Weights of a small encoder-decoder audio transcriber.
Data: trained on read English sentences (LibriTTS-R), 15625 training examples.
Rows from block 3 of the text decoder, named by matrix and row number. Rows with one number belong to one neuron. Each number is 128 + 32 x the weight over its row's rms, rounded and kept within 0 to 255. All counts start at 0. Numbers have three digits each. After the name is the row's rms in percent of the matrix's.
# fc1: MLP up (decoder.blocks.3.mlp.fc1.weight, 768x192), inputs 64-127
# fc2: MLP down (decoder.blocks.3.mlp.fc2.weight, 192x768, transposed), outputs 64-127
fc1.407 020:096166143093142119172174129122083136127131120122153186147107127122124141112103165060162109124192082074129093060108126106117113110176124179110154092144167100087089100167077108186144156130151097
fc1.408 099:152171160184147149156068160110144213092153108153117148115097093119121131139028147116151102149142108125141137104156059101081099090166103162081165089102120092058113125067084154134132188121188143
fc1.409 109:080157202149143118120115087133113188100163103125153176131105120076147094136088115132118101104129102102088111051125115052137142097151148162121180117184115076168129091138064124152147146159175188
fc1.410 076:081160149170148104135112122116113130083171068118143140163104154096150122151121124114154146159163132091085128053098135120152182086157131178080161071093127098121117097128075111160134161168135138
fc1.411 131:096131093139109138128185023154151117095152140148144093135153130098126086116113140114153174095120089162125165107090101116124136083147107146121154105122162125178107127165135117113113150161158137
fc1.412 133:104179110066175114124054145097119129157098160104142151161093069148132121144110096125135128118099105142146082134109149148145129119114124162128145128131156073126148140142141126180096136117102144
fc1.414 151:126223111109111117175102105101167114073124132092151134129121150131165145150092165060166121152108064142095146127163091108115140087127134151124165113181146140094182117129096108149209121122176174
fc1.416 129:123082148143173186173131071083094138126144096093154101053131128090127112144130144139144093152125158147115093132148151095148176111174105118125189120152142102157167115196158143143117115130132126
fc1.418 037:104130086173127150115114110116162122074117105111145163159113125083125068140098153094171112093163131095131115065121171136123124078184140144119207128132133082110121096150076127142114180155119117
fc1.419 035:085147145155148172119105120116125128166182127102171178121115130070137089125123159125177138128145113123103141054100049102113129089168112157105154093121207079097156108165101080150142114172137146
fc1.420 103:092141174102106116154062142153161114112130126133134107134117115087142086134096142119203107128130068110113133118099097105118200133146110172109188104126150085114163077186094132148188141161137167
fc1.422 151:135134184122171135142143065118156166140185158120148112169095114082156107146111172097148077098125161143139187103157125097110142150140134141103184129076158111171143086094048141151091135107180136
fc1.423 074:122153169106140111126125113170093128112146122156162175118103162108149143153100131137151133063141073107108148092132119146115148098127128144090191099132115135112095102149106089165203130143149155
fc1.424 139:156082161123132117111098101107089105141177087113177157166110160116136113141098187161154092139134137167160123111135128126088156054143158148106170119101158109121180100120099153148204184186125154
fc1.425 066:107121121118109130185116092144107155125159157139156134122135124109115097094097170116168077097161114104116139073075094092077136079173130145111168093131148118122149103173090099170193202176109146
fc1.426 090:100143162118152119099088089134132138148151081099117177135093085094172131169078138117157104103152128090089143102091092107073151088160100180106146089130172097059125073174108079164148120122122171
fc1.427 138:155184140189106124167125119156125136073114143132125172153130112123188105124074162132163105099183087086115081075085125128155130075122102194126159152137073084109080109131107111168101117103129113
fc1.428 101:119131187129125133145113079128170211117072124186113154156093149112148072180110116128134151097137133070161167108131142145131148077143084181119178100119124080102115086145105149124102089069152162
fc1.429 135:137122155067114092123054084106096181217153123092177125149143142151183137191145140123127106118159125085161109129093085118108118113161132135113167126145157045114133095149122055106089122150122138
fc1.430 099:172162178143148135156082095135136107124135088118162170166105095100137149150099162145144112093121126117087113128131129122136146102135090143117145090129135093095100115122108124181154115101167210
fc1.431 086:113159132123181175136063072128079150120145112078148159163132135130111119144163156152130069088198141106119127116075119075149115103156109133109162061111142083079106108175073110174171120206120144
fc1.432 052:091174195142133159161121112141108175119174120128168137167073132119182143152095150112128149112195084076116137064080089085095154066180137198110175107131114089116149122155075081186136159137153173
fc1.433 018:093153160138131170162100093148113182128187080140136171153087112108133082180094154145134130124150093100177161054141097121123146082142092159097163140130160106065132093179116094170136181134152144
fc1.434 141:074133169112151086122143091134106094084145142072140130161053158092180124097121097137109155083148067096094104059079138098127131128135149137147207133131140139091127174128075125139110118123096130
fc1.436 047:189175171135137121130093152153056136094142160135130145147124080133124103108104113157218111160147132142128115110086163172122112111112098157118138129119139091140126064158117170139144046132091112
fc1.438 010:090159166123120136157140140122132126124132104101141163149109184157121099160131163106159125075161100103098140046124081123135156085175155164118173119136148095118064123118089119158168139152129131
fc1.439 080:099172144122141150129116105150131175169167095151157184175076142078142126154101150134165110128175079106105145081093107100096137116111174168092156097135114086111097109158090115191157125131177161
fc1.440 026:085146164109127177139106136145106151138177123144164115159101140103134110140146159139151121117189094106148126093080087099107162061145144162122189125122152112101148126181123095138119151158182136
fc1.442 050:175183119143147116151095102168110169113163081093133158132102134095148120103091139110176126133134074093167184096117094146129134095168122142072167093105154079143127119137083137165138118171135157
fc1.443 137:133162143059112136143098090124119180177131094108085158078090163116129103101156173067135104134148137130162156126120128090132139102134174134101203122094100130134103129116106100110119153125144136
fc1.444 132:034132144117116158107103077121131124106138125127091085139146128144115092157116152139125163171135106151177116134150081112102102087109148092104231087090114147107149102132117115111148123116123103
fc1.445 160:129118130145178179154120108076104133112153112205190179132090105075147111139137118125185177138155132144138120120123082084118137155175135165106129124064132107105134115154155096188121168140186150
fc1.446 020:095124128118118127166123117145089188133161110180153144146073144154111084167087134106183117071153115125153153075102094109104132106171140153112142093113170105125132110113116100177117140163156192
fc1.447 061:128133093137149196108113115130122159075154107102136165145113113118145129158102165123148118114155081129136140102092093080089146095135115186137167108165117124112116112125084098151141170137168131
fc1.448 040:104105163124165179128126111136111185144182115111164170140107139115143096164135156031156126129173068061131119073121119093099167062115136171119203124137139091126096102133102099142144147152125161
fc1.449 123:099160164130106142171130097134127179090136081092132129132092124140183154133131169121137161135169099050180136114179151089119095062116145139111148067112111112088093131094031148190166130107135189
fc1.450 008:107179174138164126198171130147121164102159139135131148133127108114157117143084159108115091120182078086163116096135097113108126110155114169104139087126129139125130085172035056133131174173164139
fc1.451 070:095129108139165107142124093155108132116147101138170158154104152079129093181106105117121080117140131118149116065122102076128166069188157143118162113156150090136146084107114107160127162182137142
fc1.452 047:178126115157165151139120068111154084098130143155130152099083115072136123106076090142184146142124118142117216110132140139124144056145116118122191073134176133124140130128114137114139153173118202
fc1.453 124:095205128138145178147118125174188123150124110156177186137121099125109113139056188112113164111149104115160153100122103168136157077104104162125150105134135087100112116192083133157097153109122120
fc1.454 042:137152116109163129133140129158129143108149124143172150129091161131161083155090159089158098075175113095108145086094076118136155085187135192125205111141177087148135137162105147129139167153148097
fc1.455 160:138115138110124121140069080133159107126145117104090110120128058097094103143068140102204153118197108151135150140075061147130140144092132142136173155169148131137116132155143115122111109186155140
fc1.456 068:085172139127118140138119135145103145119141101113139162123106158139101081129085154059151126111163091095138158093118115099154150062131114142083208086096143077045130142166090098189155117160124117
fc1.457 110:179158140114160205115139130168100199164095146157138149135066131061126119123150131129144175110168119101101150110120145099130154113117083172122160139141111112151141092109075136135183105127174155
fc1.458 151:133104130114153130152138126171114135125184087126120150108159122120082133120131149183126148156148069144133107135129123135105118116170109131089233059124136135140149091160144107134207181130108117
fc1.459 149:180144117189122102123063119125102135133172149097151116096091132092121093116099166071141102067123108131108155115146103158152154070107132192127143169197130102168120146148120072170162125150161114
fc1.460 132:150108157156176114108099138107180110124119112142163155167087123034127119132101177107198141146181119078127136092139113131138182100128134154124165130154156102067149101175104163132140099110136118
fc1.461 134:165154148148115103172133114118109157116148138174109187129157113141107095174086089126124110116173051097105070074070090159077136135146188097114148128124107128070099123092089098130081131114126142
fc1.464 013:108157107097175119131132126141079191117166089159145125174105173140121109153091158057163138109194115094149161079099106089130123114145092180113181107100157138074149150111125112189128167187119142
fc1.465 023:082119154136130139164121103095142140151156096130125152130081181096113078148117136101176119073155067127121153067089147096098170057140142188138153126168166111111078114176093103165165156161131096
fc1.466 011:077118175113152126157094095161095182112167080160123131133121150156162133160097181122131125115159100110157157102092085106141170120138094129089175101130167096096072126162100119149161155162177122
fc1.467 133:128135098084117108153122038172147159104139137105086109142163141155141094140135146113159183131128137127155166120129099145148138109116123106121179120118205125091160116099107132186222095172139125
fc1.468 144:144141155139188188165073081175074200163166122170162089116118097120075101148088134164175110122167158128074090086048110165149121139135094121118114107122156098129119109121124089160087170193147166
fc1.469 025:094156176119154158150089062130116167105153104137149185120118120063138116156076149108113157133139107137151162093109127102096140100196088164078176080126131086135128102191091136192187142134177162
fc1.470 137:072154200149114138162190129113095190123117078103106109093086165132113074133136079078151127055144138103139102124133133118123107120185114167120179121111160136144125168139097116137111168092182165
fc1.471 096:163139147118134122159124112144145158145147103130143152120060112111157061180120112125174106133124115148155141123130095109159158117097135146121210127104095131096110115144133100124117126148144148
fc1.472 139:096108137152125146146100098133128139105150105162177122125124168102133116165137098081145126101182147071094120050063157114141076155176177142137138121138157124099158137146111079118089171132157158
fc1.473 150:131148139148087099153100111129125141043085161085121110136139059093156160180082155101122158136100127137124136130088085182078146128155137130136171100134116157073154081112129046135107139122148139
fc1.474 011:073128185107119139141123103118122166167159114122184182135098158117150092148111174108120108111179111137115145098138164090096147097145129152122155069144157128126132085142077098158131179178181096
fc1.475 016:116136162126129154141086071157141199136149109133139165140115126109156125146113110069174108134171083099117132043084090119099152081169135188090155140112151104111173090148090098153181130139119130
fc1.476 016:085154158117131165162111104126153153142154102174146148151127162130152147134083140101160121108190090088117131072086113096108148106138127188129175127110153077135111052158079120192171145167132154
fc1.595 022:077147145140135112163085069138119153143126101127148170139075120142151114151096167111150146106196115114125182058116114112115134074149141163089162121141141123172120108149071083175122172145172146
fc1.596 063:129178121074131112110108071151160122145170124116163167157116129119190094122072173068127133134196129083092170081098135122123127112141124173099161088165191051137122099141097086190190133174086117
fc1.597 114:145174180142131148091138083157122112114151129091153151128103112129166119097104155140138149119120173125120213119120121139100156106176161158100154103148130078091120126181120078191175144117084141
fc1.598 140:137172134141218092187151086137154198149196106138118105150067111119096160121092149088161088064107082099083144114066086134050179105150122147094128083126152131085159092091133109129154125097089111
fc1.599 014:133169132130158135162095104156159175142137109138144161156085165108145100154064142071178116090180145085142145080090068113122110072211149153075153079122123081135079088138089107165108157186119141
fc1.600 100:084114097144111149171113101146118150142124077165134132174106131111120079157097153112151083141181087071147109062104111113095135078132126135110155080142127105145147084149081099136152113082170158
fc1.602 160:103155157090104099112117171120097192069153102071129133122121100074202163144077067137146166153147082134153119136149129106152153097121145192116177149126104122151090140183086076152145107181096148
fc1.603 159:200173095157135118212133128101123130140117147082133174172037174083129095089111127095150107125141126094122178104153144162134149104134117143123165089148130120111132103156104176126082066065136153
fc1.604 130:125124140070210097132159107122080153131152113146156125188134176135135107174128088104169129123122106142102160129137112077080115151142142152121128063083190154149101079091049140178177093154115110
fc1.606 101:127120132152134171151086123182161148151151097223163149138101132100126120169066138147149114137138122094111153078097095078102182089128136145132154151148125114114126123135109151128133127071145132
fc1.607 142:139204159150135132152140141116081142123141138160168139145106127088156123124139130156126101097171158109163135112097158144118105089145105180101137145145077073136138086180113148128119174203121186
fc1.608 046:176159105134152142088090152124165181108138131095137154153129094109134170149108141085200143166170128133108134108142120125095153105141203133111136101151148119084105057184123110138097144065106087
fc1.609 063:118155112100141120147087113164152191085156103132155164144092139076149119173071143086159101096171114062158178094111101113143130103130128159099174096095127088108131092154117119150134135147111143
fc1.610 012:134153161148146144195124114128123179122166131145142142135094162129166115147088161095153106076120107067126154091087113105129189106139127142103218077138127101120119087175119120155191154166112186
fc1.611 081:124148093174171158115095046146078169095092099159137118153109114113108067148089107115172139133198095108091163084113133140108156144194138183117167113146148126115140089159100098204108208144109145
fc1.612 053:122128144097169123133131174116072124141144124120157119173109146098150165155071122073151075125143124062075124097118005110106142147144156214121138118141138068095115087143109124160132143175147150
fc1.613 147:108157198153095135133107124106120156142152132095146174134104129097183110164121089169136075073135158157168162098091166093101119114146129125105211106110091122131129121122131158158112113140153130
fc1.614 154:120107169111206140148126099113142113177131093164197215178102111147184105179107159135152100114137074102112131102147134099115181084108096141120200126130166107103108152142090126157178127133154128
fc1.615 124:123128107115170084095116141150148097112122128137157126188106169106127074126069090088153083096151138075051084103120133136145158116150157162130161139131147120185112129147093117143126132141082085
fc1.617 057:035183120084146132168129104149109119112096114102166133144130152108149141127126148117117141135138143108115130102083103104114141112160131189107160086134126122073136136142114112145156142136172095
fc1.620 139:164154092096177109124099066162134183112146126090136120169068161068136094144122202068181114146156175096108204120123090123135163129148072212114166111104143109113156036177102151108165119120126169
fc1.621 019:023180139092149144165160126131088162096156117132120078123098168119121087149132111112180168137189092108125128084114076124137128104157181135118185105120146092105188055186074104133114131177135146
fc1.622 052:141168138124169156138085092134070159132142146159163144144072114160165126145085149122161129108182106106130166076092124116118170103151130180107189105115107110144133109128092090132159133157160136
fc1.623 144:151130098158151105110061116143110130130133138106107132103070118126136126142069135146167093116111113130148120143107066170161117134177087133110156074149151127116111052115140199132155148242117167
fc1.624 023:104123105135116117142069125129146159143166095124168184184102130102167078175131151104168128104137116124138162058113087068101183072149088122114182106118184117114163090179099111200149118118173157
fc1.625 028:125134146147159132176113102132114185155172113104147204127098158097131125130073142090144131103164119102077170054127109108098147067169099159095143101159158120121136095096136128210151146122140110
fc1.628 143:053109142100104065092106051118170121165149136082109092135115122077183136129127125123126157121146114138150122065110118093125104078110134106129200128127128141069187128101102106154163138139103145
fc1.629 060:081152127159130153136104097174073163125178110111151141127111162095171124131081179111146095130137092111090153104139064080118167082169145161105153107146174121116121094133115145165179152160162123
fc1.631 141:112175133115155111120106107096064170097125097079143160160098133091171119149093119089115087158149117099195096126134115105121128117156107186104179110149132111108122075206120159184114152153125147
fc1.632 056:093150145140146130126112105128134156084142104140146138161090138111165132142050117134141175132148093065126157064133132155139169101151115138094194095110129133150127058116053101166157121147115164
fc1.634 131:051114123163154133145171088143129124147144129124090122102133112019136147086090146084107163120161144148182169113147181152184118057142094152079167061115099158124143128130109167160111105134111157
fc1.635 142:112124127106122086152134124169115101099156160126110140065125118079095107130143119101181104094121149141123140117122093166140100140160170103137156132146202133120107109142147163140117204134080166
fc1.639 029:092151137107118110167094127143130162120133115156148181172084139128176092136076142088171094137186060079146172073086132146109097135122121155129159108115182109109130138129083098170121146153133156
fc1.640 076:100162130090174109150083095162143172121179160123130145133133153150150117157087148094153143145132111092107160068122108126104152095126152180080198105074129078113136093137086083156173130121124127
fc1.641 134:050096136118115110133139120074123152126093110178105165157102113086187157131046115095136096157130049093111165110174101130110102099207154195118142134102106147143083123102112050159095203111210163
fc1.642 019:090129117120111150185116101127091182124175088101167103142130161110160104162121116114116114127150142096143136082138084125128172112164133165119169120118191116105142073172106063171123169132158174
fc1.643 107:091146150140127101191083119204149100143094121117105128115075137108111130114131155124124116081206118058111136106121128153111169084144087179130166128151149142105149113147139107171161197095122147
fc2.407 014:150122133149099100144146152138152125121104165082140111112195098137162157167126068096156118104133132135129084133149108093132125137153128067131088153145109173127176128116138119143134153034150125
fc2.408 072:106195099090135111151174099197102063188098128128140091120148162211162115113174148104154098136107120153119130100064089106095130088123124182139053162139089060134110195190180089146123130115167121
fc2.409 084:168086130102108072117159131085136140134094117128100166205164135103099156132091160174086111078162167127019123131166221143085076117103115187133122096106184124100166121074097135123122117119088099
fc2.410 075:097104072110118149082162098152143086060109106125106129059144094098135127157169114136177158114128149189090087088079106114114080115112203135182075126141141197159181079107137098130082159157125144
fc2.411 097:139119169178101125109155122111171112072046127182133093154075068157146110109116111164143085127178147136138070110068090140169057163132143107143114131058083148193027144114117115115119072083156122
fc2.412 151:149131077156138166086188168132141173104125094121164139130152133129114149109122059171117180146131160174107127164129151111126061148178060095100133083121125186135090111076164124118159132130205142
fc2.414 162:120131202143096176098166092083093108102105199149114115151141103144146084124093207134151069128123143168150131109096147142137064141111130171150162161114142124223217131192100102114118134096120149
fc2.416 144:141090088132104157130158159080136207127100081113103131126124163130172121164138166112147177086152174121133146085113089133103089071144059065077117116195076087069117117157153049099084130120159185
fc2.418 040:109187170102124117126079137150136145076095173103132124176090064160137102091105143174072149143138115149097153116098110126127116142177165162194159138084162079117093131094099119156147081137129105
fc2.419 025:165129156104176168128136157120176157130175130133111101113157109118112168134107158124088191062167112146158173146086135135166134109136092127085156126188115164138099091146110182139148122122141155
fc2.420 063:117119170164141120118184139167093118140170134137143113127175101110135147126110071109150090108099146119108145114152140103149139122189104048115091145108083191147122014100082155150131142171133104
fc2.422 161:147167110127066140179081126158117183196182136177156128115134152140112118143146150173147103164131106119121136077125103127118148155076137093119088135097143087131102106108143117100132090105101142
fc2.423 073:110150088111168127154122099099122149089134110149086165106073098131132123135136139172063130138122079144042148131116161126190113147118120151121140194103154165160155108151086062183149165142154158
fc2.424 142:212130136083122108135194117125100040176115161120089132102107114125111172069153072127158130182139102126139125170104141174176072159103147120128071115106092146148109095088125109142100145189107144
fc2.425 058:183177114085111131127101097170131141094169123150166154101185131114114148131128070166101094171160065095135194104128093142097122118176099080133104135129121079169177050211134138151181103170074163
fc2.426 088:098114083115114103127092154178157158125177103161060150150129075064092088125132117184067134080166156184114154122158103108110110074080121129121149175119102155118083160124120152143146167146136141
fc2.427 086:120140148077137172061112117085087199137173130080112099135160068170133143158168188094110119157073116143156116165138083083111154138100136128158110150110107159186157156149182072091108123130118146
fc2.428 094:086105158120135096145103155133108181157149112106111089139139095112157125152105114116154134157165129134110132129151128117131104128196149193091116148097088186072101128142126113119080193157100125
fc2.429 142:113152111121154099096135101166162194162166182166106072184068115111094099137147134148103220103147118112133130140108169116189135142103111167139120116082075114111110163120099144099134115123145137
fc2.430 099:116129108085095095095203151148151112125074159138147131145113115163120007173114108148160121068145092107098185103180076163135121111132177097139130120153125121106134134130165171156139090116144089
fc2.431 078:119133100137102137148059150169172139141161093132074168126153188110148145137087151154159149079161113065133129077145063125119129118120156079055182132115128140083117121160086093108132132104144161
fc2.432 035:131126106239115209113129114120121091221080121116121173059143118152110179116160131137145180156165128111133118148121117110069102097103165081128109173125129068178147099124151131078151130140122128
fc2.433 014:169128084152146127146136160107179100141133135164085097109088147076093117078080144174206107163080098173127152165078144178146170159131102150100095143090101111129087165142162149142142101135088109
fc2.434 159:071159133108130139114111073157153118155175078094169162072101111111204151109147108146127147159046126139160115179162138191120185129076112138116119150076106167105110149117150074114125113123090096
fc2.436 050:057158162083112082146095105133200064136132143151142135101103151103109134127172135158119157090122076137094109098133083146099113178127189200096101171075143143132180172094070151146162161101126122
fc2.438 006:174111184162026139177146133149093127194175126086061076134140120181142130099132158142171094108108112075193127130075104137108130137119077148075096126127082081083117141126205117117188151156073120
fc2.439 072:113133120140110149118093145154136116089138121132169146164127180124110113164107132127200080096142152099163142156093125104138110149177119202111107090090144098092141076182170181142153109149142140
fc2.440 020:163116115108147138121115122099138102100187151193160142150166141111134177142164100134186141157128043127084116104138072079101101151169185106120107124147090152151103088178063120135129123097127094
fc2.442 044:190158133109126150092103115129077137125163102131143170190103123114104152159136135141159102137131078139100120125174154063153098128093140137163128106180144166099089129103151188114139115075151193
fc2.443 146:091104059121185104210120107161124133040140081163104150080142111092083132135111168134111155127134148087117098098092170131199096148134143128134154111100083167097103109148102157146075123135093125
fc2.444 150:142089118141174141109129106140126061168112195126116166105109102159153182066065129112178120126095124096148122128100105141124140154095150153127068197110013069115219133159120124092129181168106165
fc2.445 174:087125183155080157140141149156174085108097161133109157037122073157126150053195145115119103140156157149098082090100099170116128159190117118124110182089146160155160156093168118105086088059136090
fc2.446 010:124126197132133088118100082127109131162153132144077130101114101084143114113124158127073112154111187119166147214127116139156120139134093124121158118152089154204130108153165093101142097136100113
fc2.447 069:113158134185076108145142067199132135113092121157077112098078131132088109078119140148142129110164153098116079112125107095192140092080162093159130129101186110145168106098122170134119064098130183
fc2.448 017:135090102121150116135106120126155090128154133089158091128158122114149254129112118143211128143118125222130116158080120119132160141064162006137139133160125196132177198196097118140105137196136137
fc2.449 113:130080160075097156139090162149173123086080140100091092047155134153101136138139088117131155091105137120155148235126140161135143102149099109126118233127123140121139152147203132104103162149084105
fc2.450 007:122118102122082177143147158106051153076121141037136117113122180107146161081112066122161158178127114158141124132188177150143176144159103067135097129149122139128176127092156113128157134130159092
fc2.451 061:139117147157116115090138132144094065075181175107150108106119100125094167081140186140127121116150176146126142108108132149128105131142119152129125107086093150179120093080123166149089183160074095
fc2.452 025:130113072103061174111165113146203129160159128148167188113129179131151106125188156141095094142131096114144111110120130110120169129104108123122150103112150130105135143127118095083140090153101159
fc2.453 080:082066203143117230112163133146161141117140120149112146123156105110140052130129163192117121167141136142131134049112151111128112112121120162136108156121100119171131158183141094140083100140122132
fc2.454 025:137197091088118138126163127151072125116086129172187128151124160132129094130113111172156128139117086100103175075142102140086102112102097075137091109195092150161162038155094148201132118127120149
fc2.455 153:125098124121162083145096097107067122084112113091149149142161154150118159135123143104150114145128148095063101154111106184145149085148062154113108045184119127166069160088109102199147096161090114
fc2.456 060:192155197151099181183164122140096152139168140197137148152097099114134123186133105087154093068124056138109098142074098128129094175107145111082099113152109122111091121101170116105139137115158160
fc2.457 063:120158194137118104107137109142134107075066138175115129147161133100112168146146121119095098123113142160106096091153158102111154057113149173124180127053125058105090179064119128185067155048139085
fc2.458 179:142126165093129160112138066072112092143174165125179117078129087119197164129102071111207104184062070118107110111105126081058177159111115163128117125119135151114186078136122132096125140146090151
fc2.459 157:123080098182098197098091159128125148132200084061152186152158095133151166136148134151132180113174128167158095182144189092091169127064119099099116119123158103107171122121155127127151100098083191
fc2.460 115:178146179071131153109149161144167113104111148250130098157108135178090072125106168097149190122124120114127115135108132137119113121127100177160128156040123090105110172109100108056156116088133096
fc2.461 145:085144113124105146114134183145174104137101081173102118173118155106125134124118144096088140139107164101158173143191124143139163186161111106100124113118124160130117164148103145153139136066138167
fc2.464 009:162095155141109089101109108085162140077146146109118130101126142151106108147188119120072112181160090121178086115105131183113138112097125177156081146132112112187075121093130118103154109089155151
fc2.465 018:101127164094143108136144116033106196086165130116106153142202109184188158133131157125160132147082134131117098128133153111112131187099101143102166163080168174141146147114117082060177111080158144
fc2.466 006:087127153139126124092121117140095122217102105100151171081111119088124170123178183105037107145102150148111144153117119090113172079110105090146153149095208108164110077118187105108108161135152183
fc2.467 120:146147142165144065166103137145110153125138117125118074147119155144178071120134112164103069127120090095080133120164114082123064136160126095140129146156128153132127124103154170092131127124188178
fc2.468 141:139109142134119148113122157098149065133165098118123142076112166144128091117156119101110110154056109198165180136155134135106130168100171145112074159151147122099176133065093138156153084182184135
fc2.469 013:115141165155067126120187151143100117092101112098098104108127130143126139135142115116033125152136138072127138183154158120142113113124100177131169140205077119111086175236170113048140143046145143
fc2.470 151:159142067166033107113104157160113116138118121081063146096107123138098127176148140170079163134140076094134136117127093164150089058137103086098131067097108128128118101158169152147168180161117165
fc2.471 102:111132115126118139118114130150125133140131112085111068106189112129135141124146128099118129136138144143143163155134206174076148084127095142104076101136128080122190118119103188163137129109107192
fc2.472 146:144130123111139155125134097175077103123140136149102070104132127146127155161105185133077120100093130133125076158117121140187127131111126100117090131163072108148149114183111133156152133101095117
fc2.473 142:112076148104124112126179129140092118144135119093127097115197147097123138115086110140110065167096113134111117146160134097091130170137166106092168099140096118167110119113164178096127132096090127
fc2.474 008:148142084067182137139121135172080148166144104155127191138085132139145170112131152168119134129125142148140182144173150107148134173116189067115120056142122161085104122091080096130117144105160151
fc2.475 006:140143176125130097139124128101187164042142133092093197116172121135123184148155124139129156107113157145116105188112138084104137132151127129114096096098178088140132074069050112111206132069141184
fc2.476 006:136094145135142161131197091117133108082126100126177152150121164102095132153136111075078091129107060134141105126134054101114190126151101181138145092163060168190091113170132146120164119106193105
fc2.595 015:136131144160151139092168129142079072156141123106097125124143089188136154144093151099122098067174104141113052139102098167177064131150132129094082156149129105092123175185076168149146140182129149
fc2.596 060:064111180131158204138126092160190085145167141143157101114119131144161125144173115124104142117066116169133158158137165168111161125133118161104132107122130144157122120168142118158171153155083098
fc2.597 089:111106166166142154118097164114111190141169130110068122112119126117146065118125156112085056137115103148169112165096132123147092134071075152133154152125155128130102143070179167152112133143087028
fc2.598 145:137093098137128102120179146155137107075164158129067131042086143111092044149188061165127159076141093127101195144172154127160063166116148090117135192133124158087075122147136141139131175166151103
fc2.599 005:144108167104165115162115115162210129198125121117154115122070145184138152115174124112151232125151136100106140142118200166142161140092032232153120136144160184134123110113131144128135137084112120
fc2.600 077:153078127086129089115146149099112155100124154147172151167126138159158091165162076125160077124132085103166080078088107080112159130165123169126133086151135061148113117196149098125126125180132089
fc2.602 149:166103119122141126131128141123046147188099163088094088093137150135099187116136124111126176092121125156135059120137090168137129159106132086093151160159101075140149091104145161086089104120175178
fc2.603 156:155046064142151129095179141096098111131097113105114139104156165167145169133126134205167167174104130165167086158080153143106154103115153114092070106121118160155085091122108168147088114171122197
fc2.604 141:132173133089132147106172112131136106130122104153082118112066125149073061135112114089143156130116144124103170144074123155200119196146122156129158088134067134175062212087118123126081160124126135
fc2.606 073:143111135143109112136092092138222134109057125157119104138171125111112099135117100073145117040171082068165132148106122090103151104183096151116159116166164135121138123133127181149148105046146147
fc2.607 143:120100085184074103153104122123157069123108118107117121093129130113122096095201115125101158076151119080145093118158062146165090103144092048134125148116153106135167143115158084109115129176123161
fc2.608 030:138163103153087085154086135154120137101128128152121147106103118134112014113060125015129122157151181106107138077093098159132152114187140107147148161156064139128163114166102154101087110109118098
fc2.609 034:146144078103150161126075146177152071103100133164091108144102127150152075140092174121065122083153159117128124124082157126137124173146181112134112083117136128115151121122084147084058122104109127
fc2.610 006:122170110104129131148129132143157120144117127161097097101150119138139197121144123146126128139114091096128075163141153136138143126034177145148193150095144152081092134113083156060176148095128155
fc2.611 081:120146065100095150179121124177086085165159157091188102112141119106162200073102129117154107161132087125126132113147083144080143140140164094172128204139143107124168154133125118153117147104170190
fc2.612 029:156121202120114135128099119105157134120134110096163096120084166139155112145171171136093167150177122131120133137125138174135116107113051048130132121193134126174121135140119137156152111108083093
fc2.613 153:144133186214164162109114052170132139191197117106128119102148111116091107134144190121137178148096108127169139102103178122073144122142140065131081107149154127099103112149120112141141138121145131
fc2.614 155:111054131127136140109183031075140096125128123143069133120152138139144149116130117088116134172106139148106117121114162100144097111195127178129152077089145202179096116151116071103093139126131089
fc2.615 100:098171132106132175122077117117120140119146160161121078137146099075107072121129137098150098105116118109173169103104104115099136090184137117140215127068128102140144085155121159121149129113073127
fc2.617 046:143090073176153126141107148153137104111115161136136120082132107106059156065162195122167164059151123128144140174120132157129121083107115066094123140182165120111152121101132090137088074061156074
fc2.620 166:178150106158152111169061160119128169168150098181195132152137157095168175148137048133185103172162112156132119095123133098096120160096157105070104158148126048083098126148127150143146108110138147
fc2.621 007:139172147128145118132214127188104148165106123119143131089120121186111164124124145154075175110156155188146128209100174130133154123026177111131194125146146223090130132084209158119156128146124124
fc2.622 046:099048128119106110137081116127199191211168103117128141102154111143119155108108157155126054133180148151039073132127240121118142080140177150096156108064139131127131165134097145094153135111079148
fc2.623 157:098077090107143122097143122108190079105135118146147146160123146059141118063149158112098107150152158157179104113101141135108166116080096129143152122121140146147089136112139085131137071151183101
fc2.624 013:161159144082171166117158160102163101185126131105179111093150146154090163087140127126180115147115104197110132195093108163192108161079164085110094141120102148114070168098142151125143133114121114
fc2.625 009:203141103166101137128139126171138112173066136165168133161114119161118127126138121076150146136198173087131170144157134176112142130067149068150102154143160145125153172173206135167114122089104110
fc2.628 157:169088153133116114126157105148155147159193139088092113048119148104151114148159139184087103117119115072139097156144162148211147138076068071161116136146132149075088097139117154085163167155104118
fc2.629 062:148135137103091148141131119110172178117130162082126176112147171161167080161179137069123083167111061148157151096107162098095180105143122178161097170121061151121135125117123148140167117155145176
fc2.631 132:129156114130081163171144114137095157141063140113122155144152154144087109150157038082088159154163085149178129172127101120147074111118177090160128158177122138099095133115179156145189076162184154
fc2.632 066:175087103153058059096125122078119089110063140113090090156127156063087115153130143130185144105193108165163164161119163103152080121172099104075145115115141093127113073141117142182157161169114152
fc2.634 129:092131153122109118117107105149147160109092133113142191063149160150112094174156108157168163115207125114125159110104130111094114132072144159118090154091162090095143056151119143196159088110123143
fc2.635 134:096082153120111142095129122088093113040136106162127114163153165120137092139174112092091128107114066100134111125114089091163173181161112193120164100081132168112140127147156059145126134123171107
fc2.639 012:132169145160133145135087128141161146095122132147101089136135108094129146155122143118140127078128115116064117183130110118131115159144083128159132085161118102122105128103072125113069185183092164
fc2.640 064:120080109134132155135118108096128096142134110142074068083123156106075145110134141097059151127144129136124126089134087133091155130132128091131100101129113130154122100131102068136116207132146137
fc2.641 155:157155119177128129169152142121113121179133057086178127084178137168124137160164120087188156144176118168099126172119156093165156121133123136113124138152169140111107148142150107127114156109091138
fc2.642 011:144165217112161133132126136087093145175169121169145171113109101131139121135141133120106159117127144094074146096178129138129140124220167090119049127103179142151146159107159148119096107067136106
fc2.643 090:165140111159173113151129115118158164138140167169090086157141127111147143125237158137159105130180118152159113115068061112074098131141117158121122143130126107153062064147163130076102108146125101